Weights of a small autoregressive pixel model.
Model: 3.87M parameters, arch transformer_decoder, width 256, norm layernorm.
Training: muon at rate 0.0029, 13200 steps.
Data: trained on crops of objects in photos (Visual Genome), 123503 training examples.
Rows from block 3, named by matrix and row number. Rows with one number belong to one attention dimension. Each number is 128 + 24 x the weight over its row's rms, rounded and kept within 0 to 255. All counts start at 0. After the name is the row's rms in percent of the matrix's.
# q: attention query (model.blocks.3.attn.q.weight, 240x256), inputs 128-255
# k: attention key (model.blocks.3.attn.k.weight, 240x256), inputs 128-255
q.146 106 [ 92 122 147 137 116 128 102 111 127 115 162 166 118 148  72 118 108 155  60 101  98 101 101 122 141 141  96 152 137 146 134 132 133 121 125 159  71 193 111 113 169 151 104 136 164 136 154 139 155 138 132  87 129 116 136 139 129 132 111 103 148 118 119 113 114 137  65 170  83 142 150 144  87 147 130 143  98 142  84 128 133 120 106 153 111  97 112 138 178 137 145 127 177 104 153 145 127 145 127 133 153 120 149 140 102  94 137 149 160 128 138 119 143 115 119 161 102 154 130  92 136 110 140 107 154 132 105 115]
k.146 094 [141  85 120 140 153 141 145 131 128 145 107 100 121 119 156 126 141 137 190  97 145 155 166 132 114 114 106 110 147 110 131 132 130 107 107 173 120 123  82 134 156 113 181  85 122  89 141 117 110 123 144 138 127 111 135 116 139 144 106 125 121 149 133 124 178 103  99 124 111 123 118 101 103 205 128 153 129 109 146 133 142 129  95 151 175 136 123 119 130 104 153 139 115 112 135 134 160  98 123 156 126 113  61 138 118 107 116 120 124 100 163 157 144 131 169 107 151 112 113 116 141 180 122 112 145 133 111 172]
q.147 091 [133  98 168 113 111 119 121 155 116 134  90 127 109 131 136 120 113  89 165 131 150 158 120 121 109 158 110 125 130 125  82 131 142 125 156 137 152 103 160  95 131 162 122 117 122 109 131 155 133  96 152 158 196 142 159 129 144 156 135 110 146 111 144 145 140 139 151 128 100 138 137 110 153 146 119 147  93 110 133 126 104  86  88 145 132 163 115 170  90  74 139 103 104 131 134 123 131 126 104 151 147 102 118 137 139 164 137 185  97 116 132 158 122  91 161 148 114 123 116 100 104 126 137 101 170  91 102  76]
k.147 100 [105 111 136 122 153 138 145 113 120 141 134 117 136 107 131 118 141 141 157 124 126 108 110 194 132 147  77 110 112 131 117 131 109 122  93 147 109 164 140 125  88 120  94 147 142 125  98 112 171  96  89  94 131 190 147 113 110 107 157 114 138 136 101 104 131 150 125 100 161 146 108 149 133 105 122 131 143 128 141 112 135 138 160 148 117  99 163 132 114 116 140 153 125 154 130 116 128 107 146 176 147 118 114 104 116 111 116 174 152  92 120 116 159 142 176 126  95 116 121 131 152 114 101 125 151 146 118 148]
q.148 088 [139  93 151 116 141  92 153 150 156 106 105 135 114 115 104 110  83 117  85 146 140 136 116 152 162 129  93 138 114 107 140 158 133  96 153 107 120 133 129 130 167 138 139 140  85 112 140  47 161 107  90 124 149 125 119 110 140 142 103 155 176 102 109 139 107 111 118 134 163 106 135 118 127 118 102 163 170 133 125  88 127  92 116 147 157 111 125 101 134 123 110  86 127 136 115 127  63 138 103 136 161 113 116 143 122 120 135 118 151 145 133 120 153 175 125 146 120 136 141 112 150 158 121 128 155 111 124 138]
k.148 096 [143 149  96 143 156 159 149 129 128 156 102  83  68 143 157 111 103 118 141 179 111 145 105 130 121 163 145 123 137  99 116  96 128 104 178 188 113 174 118 116 172 126 154 136 118 137 119 122 120  70  88 126 138 144 120 101 132 143 106 117 103  91 108 180 128 114 115 106  97 131  70 104 114 109 120 131  89 105 133 129  96 115 141 106 102 144 157 125 168 154 140 130 137 143 130 117 166 131 103  87 104 145 101 122  91 112 134 139 151 157 144 133 140 129  89 149 139 101  95 171 153 156 133 118 182  66 152 145]
q.149 101 [136 123 133 139 117 144 155 149 105 122 147 136 142 135 137 163 139 149 154  98 164 120 105 170 125 140 149 128  95 117 123 107  98 127 134 142 128 134 121 145 165 139  62 144 115 128 159 150 135 140 127 161 116 169 108 101 133 123 121 104 123 109 110 111 149 115 124 109 148 157 135 119 143 105 189 110 170 164 109 156 148 125 123 109 191 162 108 126 104 102  95 139 121 117 116  84 113 121 114 127 103 121 126 152 118  83 136 112 124 178 162 135 133 127 136 129 149 151 130  95 121 117 136  99 108 130 131 159]
k.149 090 [138 156 101 170  89  89 119 126 110  72  84 118 108  97 137 118 106  97  98 118 125 132 120 139 103 141  98 141 119 133 144  81  93 158  77 133 119 132 122 113 126 116 149 142 143 154  97 119 122 113 143 152 127 157  89 165 117 115 102  79 178 170 117 121 160 136 126 121 147 110 117 136 131 130 143 114 123 132 110 151  82 102 101 113 144 131 150 141 127 138 140 121 131 142 158 112 106 142 118 169 144 101 118 128 169 106 160 146 149 128 129 111 187 117  95 103 151 147 138 122 114 106 155 151 158 141 152 134]
q.150 103 [ 87 132 106 126 159  96 115 143 157 109 110 127 148 157 104 128 148 137 146 107  61 115 135 139 171 149 129 131 151 147 111 117 121 133 126 120 108 116 107 108 117 127 112 141 150 116 148 156 107 116 103 121  93 140 129 154 141 131 134 118 135 144 134 143 113 110  93 144  65  82 138  98 115  99 100  72  96 115 104  98 144 132 168 116 122 132 154 159 121 138  98 163  93 119  96 103 124 116 113 134  52 151 105 116 148 125 159 131 126 168 129  89 169 153 118  94 106 144 151 114 108 125 144 113 118 132 121 144]
k.150 095 [ 99 166 125 116 119  99 116 107 137 129 123  98 137 130 122 132  98 126  80 125 121 141 149  92 123 147  98 111 134 159 144 113 158 155 102  76 198 139 132 176 129 101 159 110  96 111 128 146 129 109 143 139  99 124 112 100 119 195 135 141 167 135 124 111 154 121 128 147 138  98 131 133 145 109 138 119 116 124 133 103 143 126 105 131 158 119 160 106 113 143 152  98 158  99 108 121  75 167 157 116  83 127 132 154 128 119 126 125 142 129 113 126 122 137  74 160 142 162 119  92 158 118 100  67 109 111 138 146]
q.151 100 [169 139 133  93 114 119 131 148 123 159 148 114 120 118 118 125 150 106  77 149 194 124 108  85 102  85 109 137 125 143 147 147  61 122 108 110 116 131 102 153 124 114  98 122 156 118 148 129 105 132 126 117 107 194 149 117 120 145 103  79 101 129 121 122 113 117 127 105 113 120 130 134 129 125 103 133 121 113 142 127 135 116 104 149 128  84 119 150 136 115 123 132 122 129 114 205 152 143 158 134 121 161 165  88  99 134  83 106 150 124 103 141 147  90 149 113 155 132 165 146 115 121 108 134 110 119 181 103]
k.151 089 [138 133 126 139 109 129 141 130  94 116 168 111 165 153 117 130 101 155 134 139 151  88 109 108 155 156  96 145 120 142 109  94  78 139 114  95 128  99 133 121 137 135 141 114  93 103 145 116  94 136 130 134 101 132 165 102 138 132 138 139 127  74 145  90 146 116 116 129 157  69 113 113 136 119 145 120 129 162 114 140 137 135 157 122 112 131 141 112 163 115 144 140 129 106  98 130 152 126 122 141 134 146 134 137 123 142 105 175 121 135 128 169 118 115 113 127 115 127 137 196 145 116  84 130 131 140 154 114]
q.152 096 [131 154 136 167  91 146 118 127  88 115  99 122 155  59 107 127 108 107 109 130  76 139 149 119 130  92 138 137 129 123 105 130 108 127 157 133 118 135  87 130 140 155  99 108 160 102 100  79 126 127 135 107 120 119 107 163 135 148 121 130 153 234 135 148 104 145 133 159 132 122 156 118 139 138 116 139 152 118 137  84 148 125 110 169 108 101 167 157 111 124 172 104 101  95 124 139 151 136  98 135 149 144 144 152 115 114 109 166 138 117 100 109 151 162 107 126 109 118 148 109  96 118 157 136 150 152  94 146]
k.152 098 [133 104 122 153 156 120 118 102 149 124 154 124  90 142 109 143  95 129 145 131 159 146 106 146  99 119 173 134  82 146 132 157 135 101 114  85 137 193 134 132 136 147 153 126 116 179 118 107 122 123 169 101  93 132 121 192 143 104  76 106 142 168 142 122 136 105 111 108 161 131 142 126 104 107 115 158 128 102 150 111 136 157 159 146 123 137 182 100 103 132 159 133 115 161 108 200 138  91 122 164 152 124 112 102 110 105 143 133 152 144 154 123 111 122 144 118 119 142  87 112 134 101 139 130  70 109 155 110]
q.153 104 [115  89 128 122 135 172  83 128 153 123 190 128 152 109  98 131 118 145 136 145 141 124  72 120  85 175 178 146 138 152  81 147 127 101 103 108 124 153 101 176 121 127  62 171 132 119 121 154 121  75 145 141 149  67 163 129  98 137 182 160 103 110  84 134 126 123 152 133 140 166 154 117 159 139 107 147 135 140 103 145 114  96  91 104 109 123 100 161 125 106 123 135 117 158 153 157 127 138 142 119 149 106 107 108 152 145 138  98 156 112 101 120 109 128 123 110 110 156 139 125 142 125 136 162 152 122 107 126]
k.153 096 [131 159 130 155 131 163 151 137 160 121  90 169 106 151  98  65 148  92 140 160 118 124 137 125 146 152 140 100 144 134 150 165 104 136 103 146 144 140 127 105 121 181 128 126 116  93 129  99 108 130  81 156 145 117 137 131 155 148 130  91 133 154 148 143 161 100 140 153 158 144 135 151 168 140 102 120 101 128  93 118  91 157 107 148  94 162 182 153 163 144 130 164 123 115  86  86  86 126 134 166 158 144 134 120 148 143 117 121 143  73  61 156 132 106 142 117  97 148  96  89 131 107  95 139 116 138  75 155]
q.154 092 [122 144  81 136 124 121  88 108 143 136 149 134 144 138  99 130 145 160 105 172 158 162 137 185 149 121 134 169  94 132 108 127 114 122 109 120 149 124  64 141  77 124 160 173 143 158 128 122 129 110 157 110 147 134 141 141 110 102 123 151 138 136 161 118 101 118 119 118 117 130  92 169 153 147 146 104 120 150 123 117 109 129 151 141 109  82 136 110 130 137 183 143 116 120  96 108  99 141 108 126 128 108 106 131 110 127 127 155 126 115 159 107 159 103 146 160 127 132 112 150 102  98  99 166 107 109 106 114]
k.154 095 [154 106 134 120 131 127 122 123 175 148 155 139 150 114 129 138  97 133 132 123 130 146 171 142 164 157 119 106 132 145  90 113  80 100 150 109 119 125  99 125 145 147 148 118 161 158 131 123 133 154 173  87 139 127 171 139 141 158 136 141 102 128 141 155 164 174  93  77 144 113 134 155 118 136 163 166  95 115 123  94 167 182 149 140 153 176 144  97 137 114 171 116 125 168 132 133 115 173 107 179 120 115 102 178 133 143 147 128 132 130 112 108 133 156 123  72  97 113  97 136 163 122 155 146 132 125 145 109]
q.155 084 [137 121 138 141 123 107 121  90 137 115 129 101 140 133 115 126 167 149  95 141 145 141  88 133 134 101 126 138  83  70  97 150 111 134 126 162 121  97 165  97 199 132 163 176  98 131 118 109 125 139 143 112 123  96 157 126 140 186 126 142 148 155 130 125 109 145 104  91 155 141 164 158 116 145 122 134 116 173 155 131 137 140 134 102 118 137 128 133 128 136 203 105 118 109 163 135 117 160 141 123 138  99 129 100 171 112 135 122 123  86 138 121 170 132  95  99 152 110 164 124 110 145 129 121 112 129 123 106]
k.155 094 [105 127 108 112 102 139 101 142 106 114 121 153  69 128 147 160 129 109 128 158 164 139 122 118 128 107 167  84 161 113 115 136 114 121 162 141 137 147 103 124 150 109 143 145 138 177 179 122 135 128 134 109 100 108 126  72 114 133  90 170 107 108 160 122 128 153 110 113  86 103 113 160 139 108 122 126 123 147 122 132 140 176 141 135 120 140 109 149 130 133 122 181 117 109 122  78 116 121 120  70 154 171 142 157 125 148 124  93 132 147  66  85 125 161 141 146 113 108  81 105 126 103 151 119 126 128 141 167]
q.156 094 [161 126 100 184 137 134 170 137 137 101 135 109 123  99 109 150 112 155  71 123 118 126 152 189 147 172 105 110 156 148 113 126 130 137 117 132  90 163 134  94 115 136 134 145 149 114 137 129 107 178 119  83  91 105  96 162 105 134 138 137  67  99 109 120 149  93 111 107  89 153 118 122 155 167  94 131 154 105 178 170 171 104 148 140 136 138 110 144 134 132 128 131 122 176 175 107 169 121 116 117 116 151 112 112 103 152 137 137 136 116 125 100 117 147 141 130 111  90 103 129 120 178  93 108 122 142 153 122]
k.156 098 [100  85 141  87 112 132 138  97 171 133 111 136 159 181 118 129 166 139 155 170 148 124 104  95  80 121 137 118 128 134 121 162 142 139 179 127 187 176 140 139 150 142 107 144 130 154 106 151 146 123 128 161 122 154 150 115 136 113 129 114 134 155 146 112  83 151 156 131 114 141 122 147 101 151 147 100 101 140  92 154 135 114 126 115 124 175 136 131 103 121 124  79 132 115 122 117 133 126 133 123 141 139 110  77 118 127  96  88 121 111 169 143 156 113 114  85 150 114 156 147 142  95 161 126 160  89 160 188]
q.157 101 [160 118 141 152 112 141 123 116 120 118 154 140 164 115 134 150 173  84 108 164 112 111 135  82  81 146 146 132 128 129 136 153 109 128 105  73 144 113 105 107 107 120 114 163 124 159 114 165 127 154  90 119 145 120 107 155 145 157 149 154 184 135 113 159 143 109 133 144 136 178 140 112 100  81 100  90 123 107 147 102 134  98  96 164  89 127 113 112  97 169 122 142 105 176 121 147 112 120 139 198 124 186 117 170 106 141 121 136 128 120 119 102 149  99 187 121 128 164 156 106 124 132 128 151 157 124  73 147]
k.157 092 [126 143 169 142 142 140 154  91 140  64 162 104 146 112 140 150  98 154  93 108 129 174 146 110 125 138 138 154 102  91  94 109 107 154 142 119 125 115 144 144 109 120 153 170 158  76 106 149  89 134 127 128 116 132 134 142 117 142 151 123 121 149 148  74 160  84 163 107 162 130 138 112 126 120 107 114 122 150 118 154 145 168 146 100 150 156 127 144  76 129 139 131 124 141  89 154 103 108 123 140 124 143 140  88 155 120 111 139  97 125 133 199 150 124 121  99 128  98 132 121 142 124  99 155 139 152 116 142]
q.158 099 [118 110 155 179 149 121 173  99 112 133 136 105 162  92 134  84 111 121 145 134 124 144 102 127 147  82 129 126 146 100 150 186 149 114 142 160 148 109 121 121 198 131 123 122 131  93 127 187 123 115 109 144 114 117 115 141 157  93 118 135  97 116 145 111 135 195 125 136 150 169 102 141 117 107 133  72 103 154 175 147 142 146 153 152 123 176 110 118 137 155 115 126  90 112 114 110 121 129 123  93 163 138 132 122 103 141 150 126 109 102 120 124 116 107  97 149 109  87 132  79 161 142 117 135 118 111 120 138]
k.158 099 [ 77 136 149 161 129 130 145 140  93  87 154 100 140 135 131 115 135  86 136 115 129 132 120 171 112  97 122 102 150 125 117  98 115 111 143 101  93 124 102 124  74 120  97 134 130 141 123 148 132 149 107 138 123 100  99 129 131 117 102 153 137 136 107 119  78 134  98 147 120 149 136 150 131 136 159 116 211 101 157 149 146 147 138 157 120 106 120 109  92 126 133 104 151 122 129 138 128 139 116 156 120 119 125  95 151 140 179  81 123 124 103 149 119 180 185 130 129 122  94 134 123 166 122 110 148 126 135 137]