From a checkpoint of a small autoregressive pixel model: arch transformer_decoder.
Rows from block 2, named by matrix and row number. Rows with one number belong to one attention dimension. Each number is 500 + 40 x the weight over its row's rms, rounded and kept within 0 to 999. All counts start at 0. Numbers have three digits each. After the name is the row's rms in percent of the matrix's.
# q: attention query (model.blocks.2.attn.q.weight, 240x256), inputs 0-255
# k: attention key (model.blocks.2.attn.k.weight, 240x256), inputs 0-255
q.176 099:500514445516494481495467526489532452486557435489561595464479541518493511525456479489514457520489487457539488470511519459449547489459501499523527523526474447486445459466525533484469579468453555443487510467576484521516458485513521475556544520518579563475542466590505478454399431510537497511471432483505481508525404533530528428504497477540553450530495529522479486550570534547559534489524537493490560564534481472467526440513549459590446488568534466448470527466521509464557554536481433517512507476501509470638486481480579497508478536500507419474537580457552464490527506459495538576541458494520506567513456391444502465517439497480508466457438445555502525532512524522509541497537498546438494464510504534472500491495517518527467493462517477447441516533466439595550483564433479
k.176 094:484475470478534490498593484565477487494410483483431466480498522428485503415445497446525420487474427600506526597478514447514436478494476520456394499490558459440475437514426516524494532503499538459506523498506525527481483517483463491506520516446538503538476483555473443439410463517526534522549521483483547485547517507511548482565464512555460515539490461540510619504590494528504490491473556443500525507504499459495554532473519386523509533546529456501477512555486532535500532446500402503489517472536493472489507485460472505545573563545547519553432476502491461499465511406558466584513518445554512531515425529498565421496487527505514611498493462545491515516591443530545549462465499464460487542524506463520521489532540510484503546500519458510466490501513454509503558457468490
q.177 099:424467493456503524417534481502510543467547445537505471537520522506540592528427449523500521457554471478484474520493520404556453444513542499443524448531478418509499482553531540542437559516566469579480549491478459514521528508393512454593496529507467502459538508508466440452521564573497504495424541501497491486449471464490537495439585462475455537414476399506570477486531500519574521548441469523509489526497539455427449453555515563447533519500476480530440480584502482457547503472537481560497561522528488506525526507570525485538493550522547493473499559572528420480473506534427424547430491543466521488444428501469536503477470518544506439439500532536483462445473485475504522538549551472529510469494521526475434511535525490529498461522503454491503515544534488510458527521498463
k.177 094:510473424464448564466445482512488508495506497503483539521477510450512438500472491512570488449562455507511452531593518541469543475494567519535458525478498507482495518496494525537422495471542535492485548527505493496559538499477573415488472459472507421456500572491551490488525452491529514494441519447533495481442433463533509472554472516469489500461472496570453574555497511445577496449517566528462551517553538548495455488532495418481484450492424495465545452580501443455434579534475519534452522546498482567478465511468485502400537481463452498422530495527489466457587531599518516453484544525455503494432513539469520482455512433518531444443540571555522484435485520466528532467506534481546523486576532523445467494538546549537460582449467561439496519584534473495514519522466512
q.178 103:428514458427537485444492519485485453515477499536496493461443527507552579499573484451499512482460501499544527492582343431529556602486503495550549515446532546490532523537443499433463514497544518572525530503530568519514496488511456431583495561524534465478501476560524492531569533537540470540485479536529475480446481483475460414495435430459517510494545545554508489558473580519452532484478494536445549468466487584485519476483497499450472505505541469523465518509514504476524484489521512512459494455482537536505542407528532503576447524577452511586556456456513449570496490487528507493496500507529528480542446515480583487544498529476464526565506442490489530512467499543520448390508470485486440451475516545481480569437576464521525499519559503497472471515499516534547543533524418
k.178 106:560519517450490474529472482445521467555498515529580469585497448403446444498564545535438485497480577490488541490449485575510478533487505591561518444496483460524487440497477494505469482483461516466507543401502509579423522474566516539450510550448402448494513586439468568456482481525496486547484486494513486554477469400449494602519466538468470423530471455519533522433497420506510530485525505526508434475507516534571473569509422501437546484452449472495521502568466557485536536502516495514445586491498493570543504456511511508541546481542512509451574496472483481515540489455515493493491536516541471483498420464503502482529472520494502523511504455517523529464431488491544494498446580563515467498453415450483533531499485496452506547513566517522431502481491476530477546486534423
q.179 103:459488494461549501430503521502458513509486556496523484564510495510476437503513474460501441541542399497591478460562565536520530499478541514464396552483489515469472638469432488502528521585443515527490541489518603460497546468540496559466452507480553475579428474488531469506511526489447517505534523488458455496522491499490531527470505506493564584519416472510479457450525452458488500533513576480506559525439528454480490457569469519435466515556470508484523579467507475469440498482446452537453546434512510603530523532521464545509557460470515508436445480524518552493548508543589491438429510501497566533465551484505455485443455449509427535535459514497535528524486481503483505487517528518498482440450494490516473535604443503477516528502556507455541522572512471447519485455540494
k.179 101:449498476531482587517526515524462493523494559475449492505500524528462450514507505532422571529431544418487485541413503508452499530479444494529556529493480505484481457532496539521522490521476488523617503472518527482507511447507550536463479508446486524540549507487501515520546548469539483483508614516460490480500427523402506497447533446419500486459449485409506538448529512513525404539457422587453470548530535524452476461486447495477513466439507548524435458569519513522487495479539539430524539446451459508527546460479491549513518532494517534511499532562500471472454521462553496435464483469504533502510468521570572481550546492513430517470442605476524557466452510499527438517532486527492470513498534499489547477387475542473492462525410528432536483577489545502569460435486525
q.180 096:481467427550494566495510456533560547540500573558459503518548512481496495544489506506417557479479587486494399450484488526475512571516521519475466520488488467502523494518535463465464445515482457600521444520506450558520512536485556462527442473425521472477566510498487503531479534483514533551555505468506488539512514388465583551417548511453526532483567478494490543551489513494483481551546493539489485567464467506522471498519502459465505459441498540453518443520469513482480551473504474511517575477456507410453564487468454518542472541471466434503509494556430485471506504493456360501495564531522545529492541588587552490488540466478507549440477480478509470531499522447572549467536506464514455505483563549516503501591517498521495575453448421536480514504462522504419436499482528
k.180 108:499482470506430556525429468513556543495509508461482463565467398464540513476514502562564471490580531573531449543603432504579581488499477529462463465419544452555441471488549518597512497492516503540495448554501533490512564515433564519468479496540461441509481477536495425525442513533495530476422484512560480436473511512491453528404523456468515520478544512493537478559439433547527508591525491523471550511503534529479469493513533461477468453518445501481457477513504537467459513492489507531518510454470448468565489498469538495479444479518489499489435496492459435501507544491556464557508508456499517430499515485619465523506472471562458532478499525453550478493516521503445428494501446483465473508560470435490547501525497437439504535488449536436489512543583432528484431520484561
q.181 103:442481539458493531535483496535509552479469499468531565526522471513611423457484528586511494565517514532505473501468500542520532427508550536514476586466509477492431471380523493434433496534517506459463514533487488423498571569537579477464553484449502513587500507529503483548488507443552425544496490505467470525489477503475488514576485571533465475506552466463533495411445435537495544532437558444506459467514500481519532542495508466527559527554511523467527543558498447502496497524487455487561441473630484500497614509538460485450540467558499458471517483473485449517531554426517507481513423511502487536521495535527487498470619488508523469547499506545517484524485553463513532478495515497474485475544432448488477443531557463485525506500516463464433479448448472524561513415509498
k.181 111:528522421513540463458472452480519498488412484488461587513446577501520468472465416510462523510518501485478548503490499511464472546535471584482492536493522514507542515446472501447512604499529504565473464425545459510570443469468479502500525469452497521508548529551539560480549469537506501495496404522512504528481490520581492585507385518508520446481469517498443454563500534506507509512528524575550467592525534478495547458515485488450487558503513602500510513434502469446533529499425466562506490464520442511479486434490497481486544445479516507484515532449447473551523518509431485607572479475489481543475505499456535504512521511537451515404533494520519468484543502495494495456542369501539451564545520419438446499484448502544450491469505482545463433550452450498517470519560514
q.182 103:502494446449497485442494418486540496545493518520490467559563491580525523481502569465498526583626494527462554499508451491467514540481499519518498533562486435492476457493484540445459467572478488516533541430495544496538499526528436466463444461553593496526513471463428531490494521457503504521492491487481474491505449548455399554596523557474499587456522400534487572479487504412487484502500567488458464482520468446522575514567522496491514550522510461483522499491424443515575496501448437437479533457522500427522474444469511524407515477378504494474529570464442510516558499450487546548514466505543485534462426534528494528426500541494443515514556511493480435452509522474463546467474476512485531498472555470497516521499456457467462530499530488465543552478498447484506528550539500
k.182 127:552453446466541532507459475461517518474562530525452486463566451494522539504486554504518527544550466470441499448473563524504585512500492525451492499494474476550473457455521534533490441536457493527471555439492568502551466499513468521477533519487473487543506521499411452589453504462544506428450527611486498418456512538472479573517464544543473522543567535519507512436470544488571465519508584443510461533455592492406543564444520504425540523541530489541521515539499475466496559531450508436470500467477490485472498452454513460478409488478442523522560551442470514582448515511437465489488532545493485580543469474518497522562514440529494476512427485447543505533520554536462494466555487500496465527512503568555552447483530508507550566523432493451535456486497445536479488456549554
q.183 106:465518493518476561475523447429537540522456503485478559454550500591491453474478573569475514528513511517500511523555498453466596531511564496506485423463517464497460431456533472396518484536497468488496455506512450520491450461500489584498399529534425469450444472557442481518550602452527521474582510435426441404532497526511495535482488531520462464522495502467472537445560567526451449451496508480454500542455483507485475479547522507605560483471572536520454553544507575501503459523495524539559442465453503501478496436543501457527476464434521512470474522502565484553530538525486607573567462485486478506576524521542477511487495509482570499470478589493488434548470497504531471466564579487494507505527474475524469505454500509520481495491483489535467572495508489467509508527477483
k.183 113:499556530547516553497551441503518517493551521501530515499548493532458508449466517521440532513529459497496560507440441503454493529491541515505522473502456496552432423534469487429471491523544461496500544444511559562551446566474471513546430475541490433479572469491561519541486498501524522510499528465450447525526478535591533515527486557521580471483517541492383498479523506477544480542487502462557510545431542489439535571487521451548507554508479656532477449519580545497503516508529499534586466513472461508445507440476479495581421422458527486487476477524536479415467482526497541424486501484464478466517524466454485471477452507483499468460457551503493504532533537445502506561509497543435545553492486433517489474487543548456537497488466441555483464446549496477447518385442467
q.184 113:497579537522504512545482455482437493580479484512472441431468506521545546512497428504521567500519603524503457501475484527578476450488495511563479499454489434466487514492523435472534473457528546530518473505457484492499523513545456495476556498399537560581579482481466458513500496542564511539452549550515520562512458501472493464443503494448426472478533477504443521523470463521539453431480405490466382468574549457517544511494559434497580493529494581567497499483490539524463513513495492537518495630469469556493529476491500484559463479501478499482442471488502508487472470538484458449482461482452467413557511468538574484514532460505453496491490529461635538457560488547491485575488499469510496499537478515480481426524562504436435458486535480473529536497486513450520450480486469
k.184 106:477562569449474453519550534537493448468543417515554512458526524458571489562426473426491509522582525520563510498486482493488432461483572561526480516471468494578507505451465459425455556499510551540480510540499439521507427468456519525565485460472466584510511522530537424536527537504411474484452491495526561444478490509556514399566468468509510514508555496526537547502506501410475484449549507446552437518572506515469499556477548474499471514492548562450490531528563481497475520500514417536504483571457435523497431507479437552528516510461520504484498508488441560475531470479532454489486497485542574494488445509520526482525532521503512504536433542481412433488481494436506421535520518525476519415517539559517443461476529544475498527461544471501482494496411551451544521464563475
q.185 100:470528558491509454450533554548439433471455548524541484548490522589476453492568470547538532516466540509422504514482490495502488487505489499524530484520475470516523499481427469490488559410545483585494525452543532474500456546424504430470521421479481511532491482472537534501441467503518476523502494475489396485500491425431459612533478511496498541477479516484446485534461518499462514574540548462460516475499546497478525452491473529468508485511507549500529585445461496527481470421448530457500495449499556488463529479557575449491494538429523464506591528498470517590581533460511570509561514556475590501500550422478499412496541507486500492475528470455510505516453470490465471517604468454531498511386517505510479484521471463504600493584515478540533499497563493486498427516545486
k.185 108:492533505424460505522448478529534498502424546547506506434491513521543505460518535446478579475489493471492517541518535562513517469565528522540431463561508509466410487526458503453457522534581418470487520467461485411468508518490432540576504424549456527489464492539489504486449545471550516496488515476471535487407499458537533533576491537487478519443524538483578499564479531483513502582522479425501456542553491417484484549503464563445530460492490498518572504510494518526549515468472495505472499537463526485548497472512568529429485475480583507573497540486454478439533490499447560561526492484445544543497488494526462532531500495488513513494522495438550543605407436487477504557433420554489450547567504436439432551553489435500494545510557548473556512524540476454500494538497513
q.186 099:554547456571480532529491541455477475494559541511498426469521507500493436493478536477523483483556544575527554556470496461458526505530453477518480457451498492585503480474501559464533555468526487521424461541497506592521477543504453499477497524550494487487450538533510559419548507541500468481470483504490541585515515589468531435491530485463484438492495464463437444417491502563501525540490486460527510510501428526529433476675517504538474550445512565574434473472502467484474491528472503446421525499481574498546526583490506463493549474484534495482509438443539481462508441505483533501530495496496384521525472544484397530592508481451523507482480502547466541497540477472515500522515564490530458505452465459493485512450511512434495496432448528564510515432455537510540558536507473
k.186 105:547444455485517480491494469513495500443505453449453396480543514506557535541505491450548524490481516559490479549456484482508535499516484525483469472508490451524512497533530478553438516484488417495520411551478525511487504449495505500547525478416370475510445465541470463553446533474556543544478555473461528562485571516557571506494462554449549520534517544493468447522456515541504505487541458471459507509572424536518454526525484483517523465531516518517492469484524437581593513533538466429533521537435500547548498504531550445474547535581491459614552452415472447483447505521492491451465488506547466522469455512504518551506498500445602467522516514481527537434410511575499510473445499445512450463502475527519510514512441588474585483491450451493589544492511529495501514509527522
q.187 106:426541447507486449443465488494525568518483462413486432494551429497445470496532484526477447609502488504496555485539525593492513474537516461512519533428535435479529513511515510539472501519486580594441501525536521481415540487461500464455467526579524497601546552481496524565547534490480485469451528466503503505516572489490485417461542528584560515518523533492503427536505509447566553475499459421478447571502509450571516572416449476522467484441541455537474472445471568522510515544511492531485467534512479549544530539491540527458479520482515525528459423530545442471503541499435456491445452485538477438540556495546533521465496484541471503457519483534477517476548505544482550489522540495523455557477562463428535456498458548482498514536491573463482505509560499474513429496561507
k.187 105:516501498439503499492446498588425515581455574462541538491513525536476492534506503447512481585516506474518539510540498488504440526485524483487517555540513447528503483590555495496513477540468401442521380495543463465498469424544483494483479424512490517528482479524478534484539542430438513546436461464556448493457474486558497390527470470549529502491581488537444431491451459467530486524479532523501475516446494513528535534469465433564454490473485541501501529540480576526523495515518574494442488535566512530466448453457408517508469541509482473508470476504452520480525564511483514489512394467603522452539493497467495501478467501535536543508537520533563513454474458605492517521471420419478434480458534509460482445503444430510504487571494568491472504546449470517553500516467494
q.188 109:472528548514449512480462509403524491556428524483487538524461496460464509509477543575515451427483508473530523537482485456505467515561513481484492553491528539456540472428525520490496591476486398491533531466509482516507551533470444496455475433497494527484466524436549498502506563470507525491422449506568503532501518465482513520450485519539507596480485531483498493480491547469504494514515501444537503527480451564542441588535522533481502461495565509428561517536473499488529576538476379497413553548484486510415509467513512524398465543494431592494524429500518487491530504452443495454567486439480519457494490444470530524452523560557552494527572460546463494470449493523492510537532585491486532458531526448493512555411483555485537492585469491414514549469460509513560485537558479
k.188 107:504529521482551626481443496508494543469525535565470444522505490543548502480533519450490442506440494455549497447498502484535502492488494498578503582505538455453495500471488493593439459547532494522523555506535487584567476533478511422534548477491532501508475536459481490529478467474501438490473460456607502489532466437436479522482480523489551482489491517488476490485476425555550576566553451486506461463478515440403523558447544568536484531512471485470605554558503486509477575543525462549523412568565566498469460524548524570554444483453507431544513526474460500523477467471513497469469495494524427453516487470441444544513501524476511404524457506512489389515526539501521546539522521516466451527508509542465566493450532443500495477452554535489445543466482507530502493515510561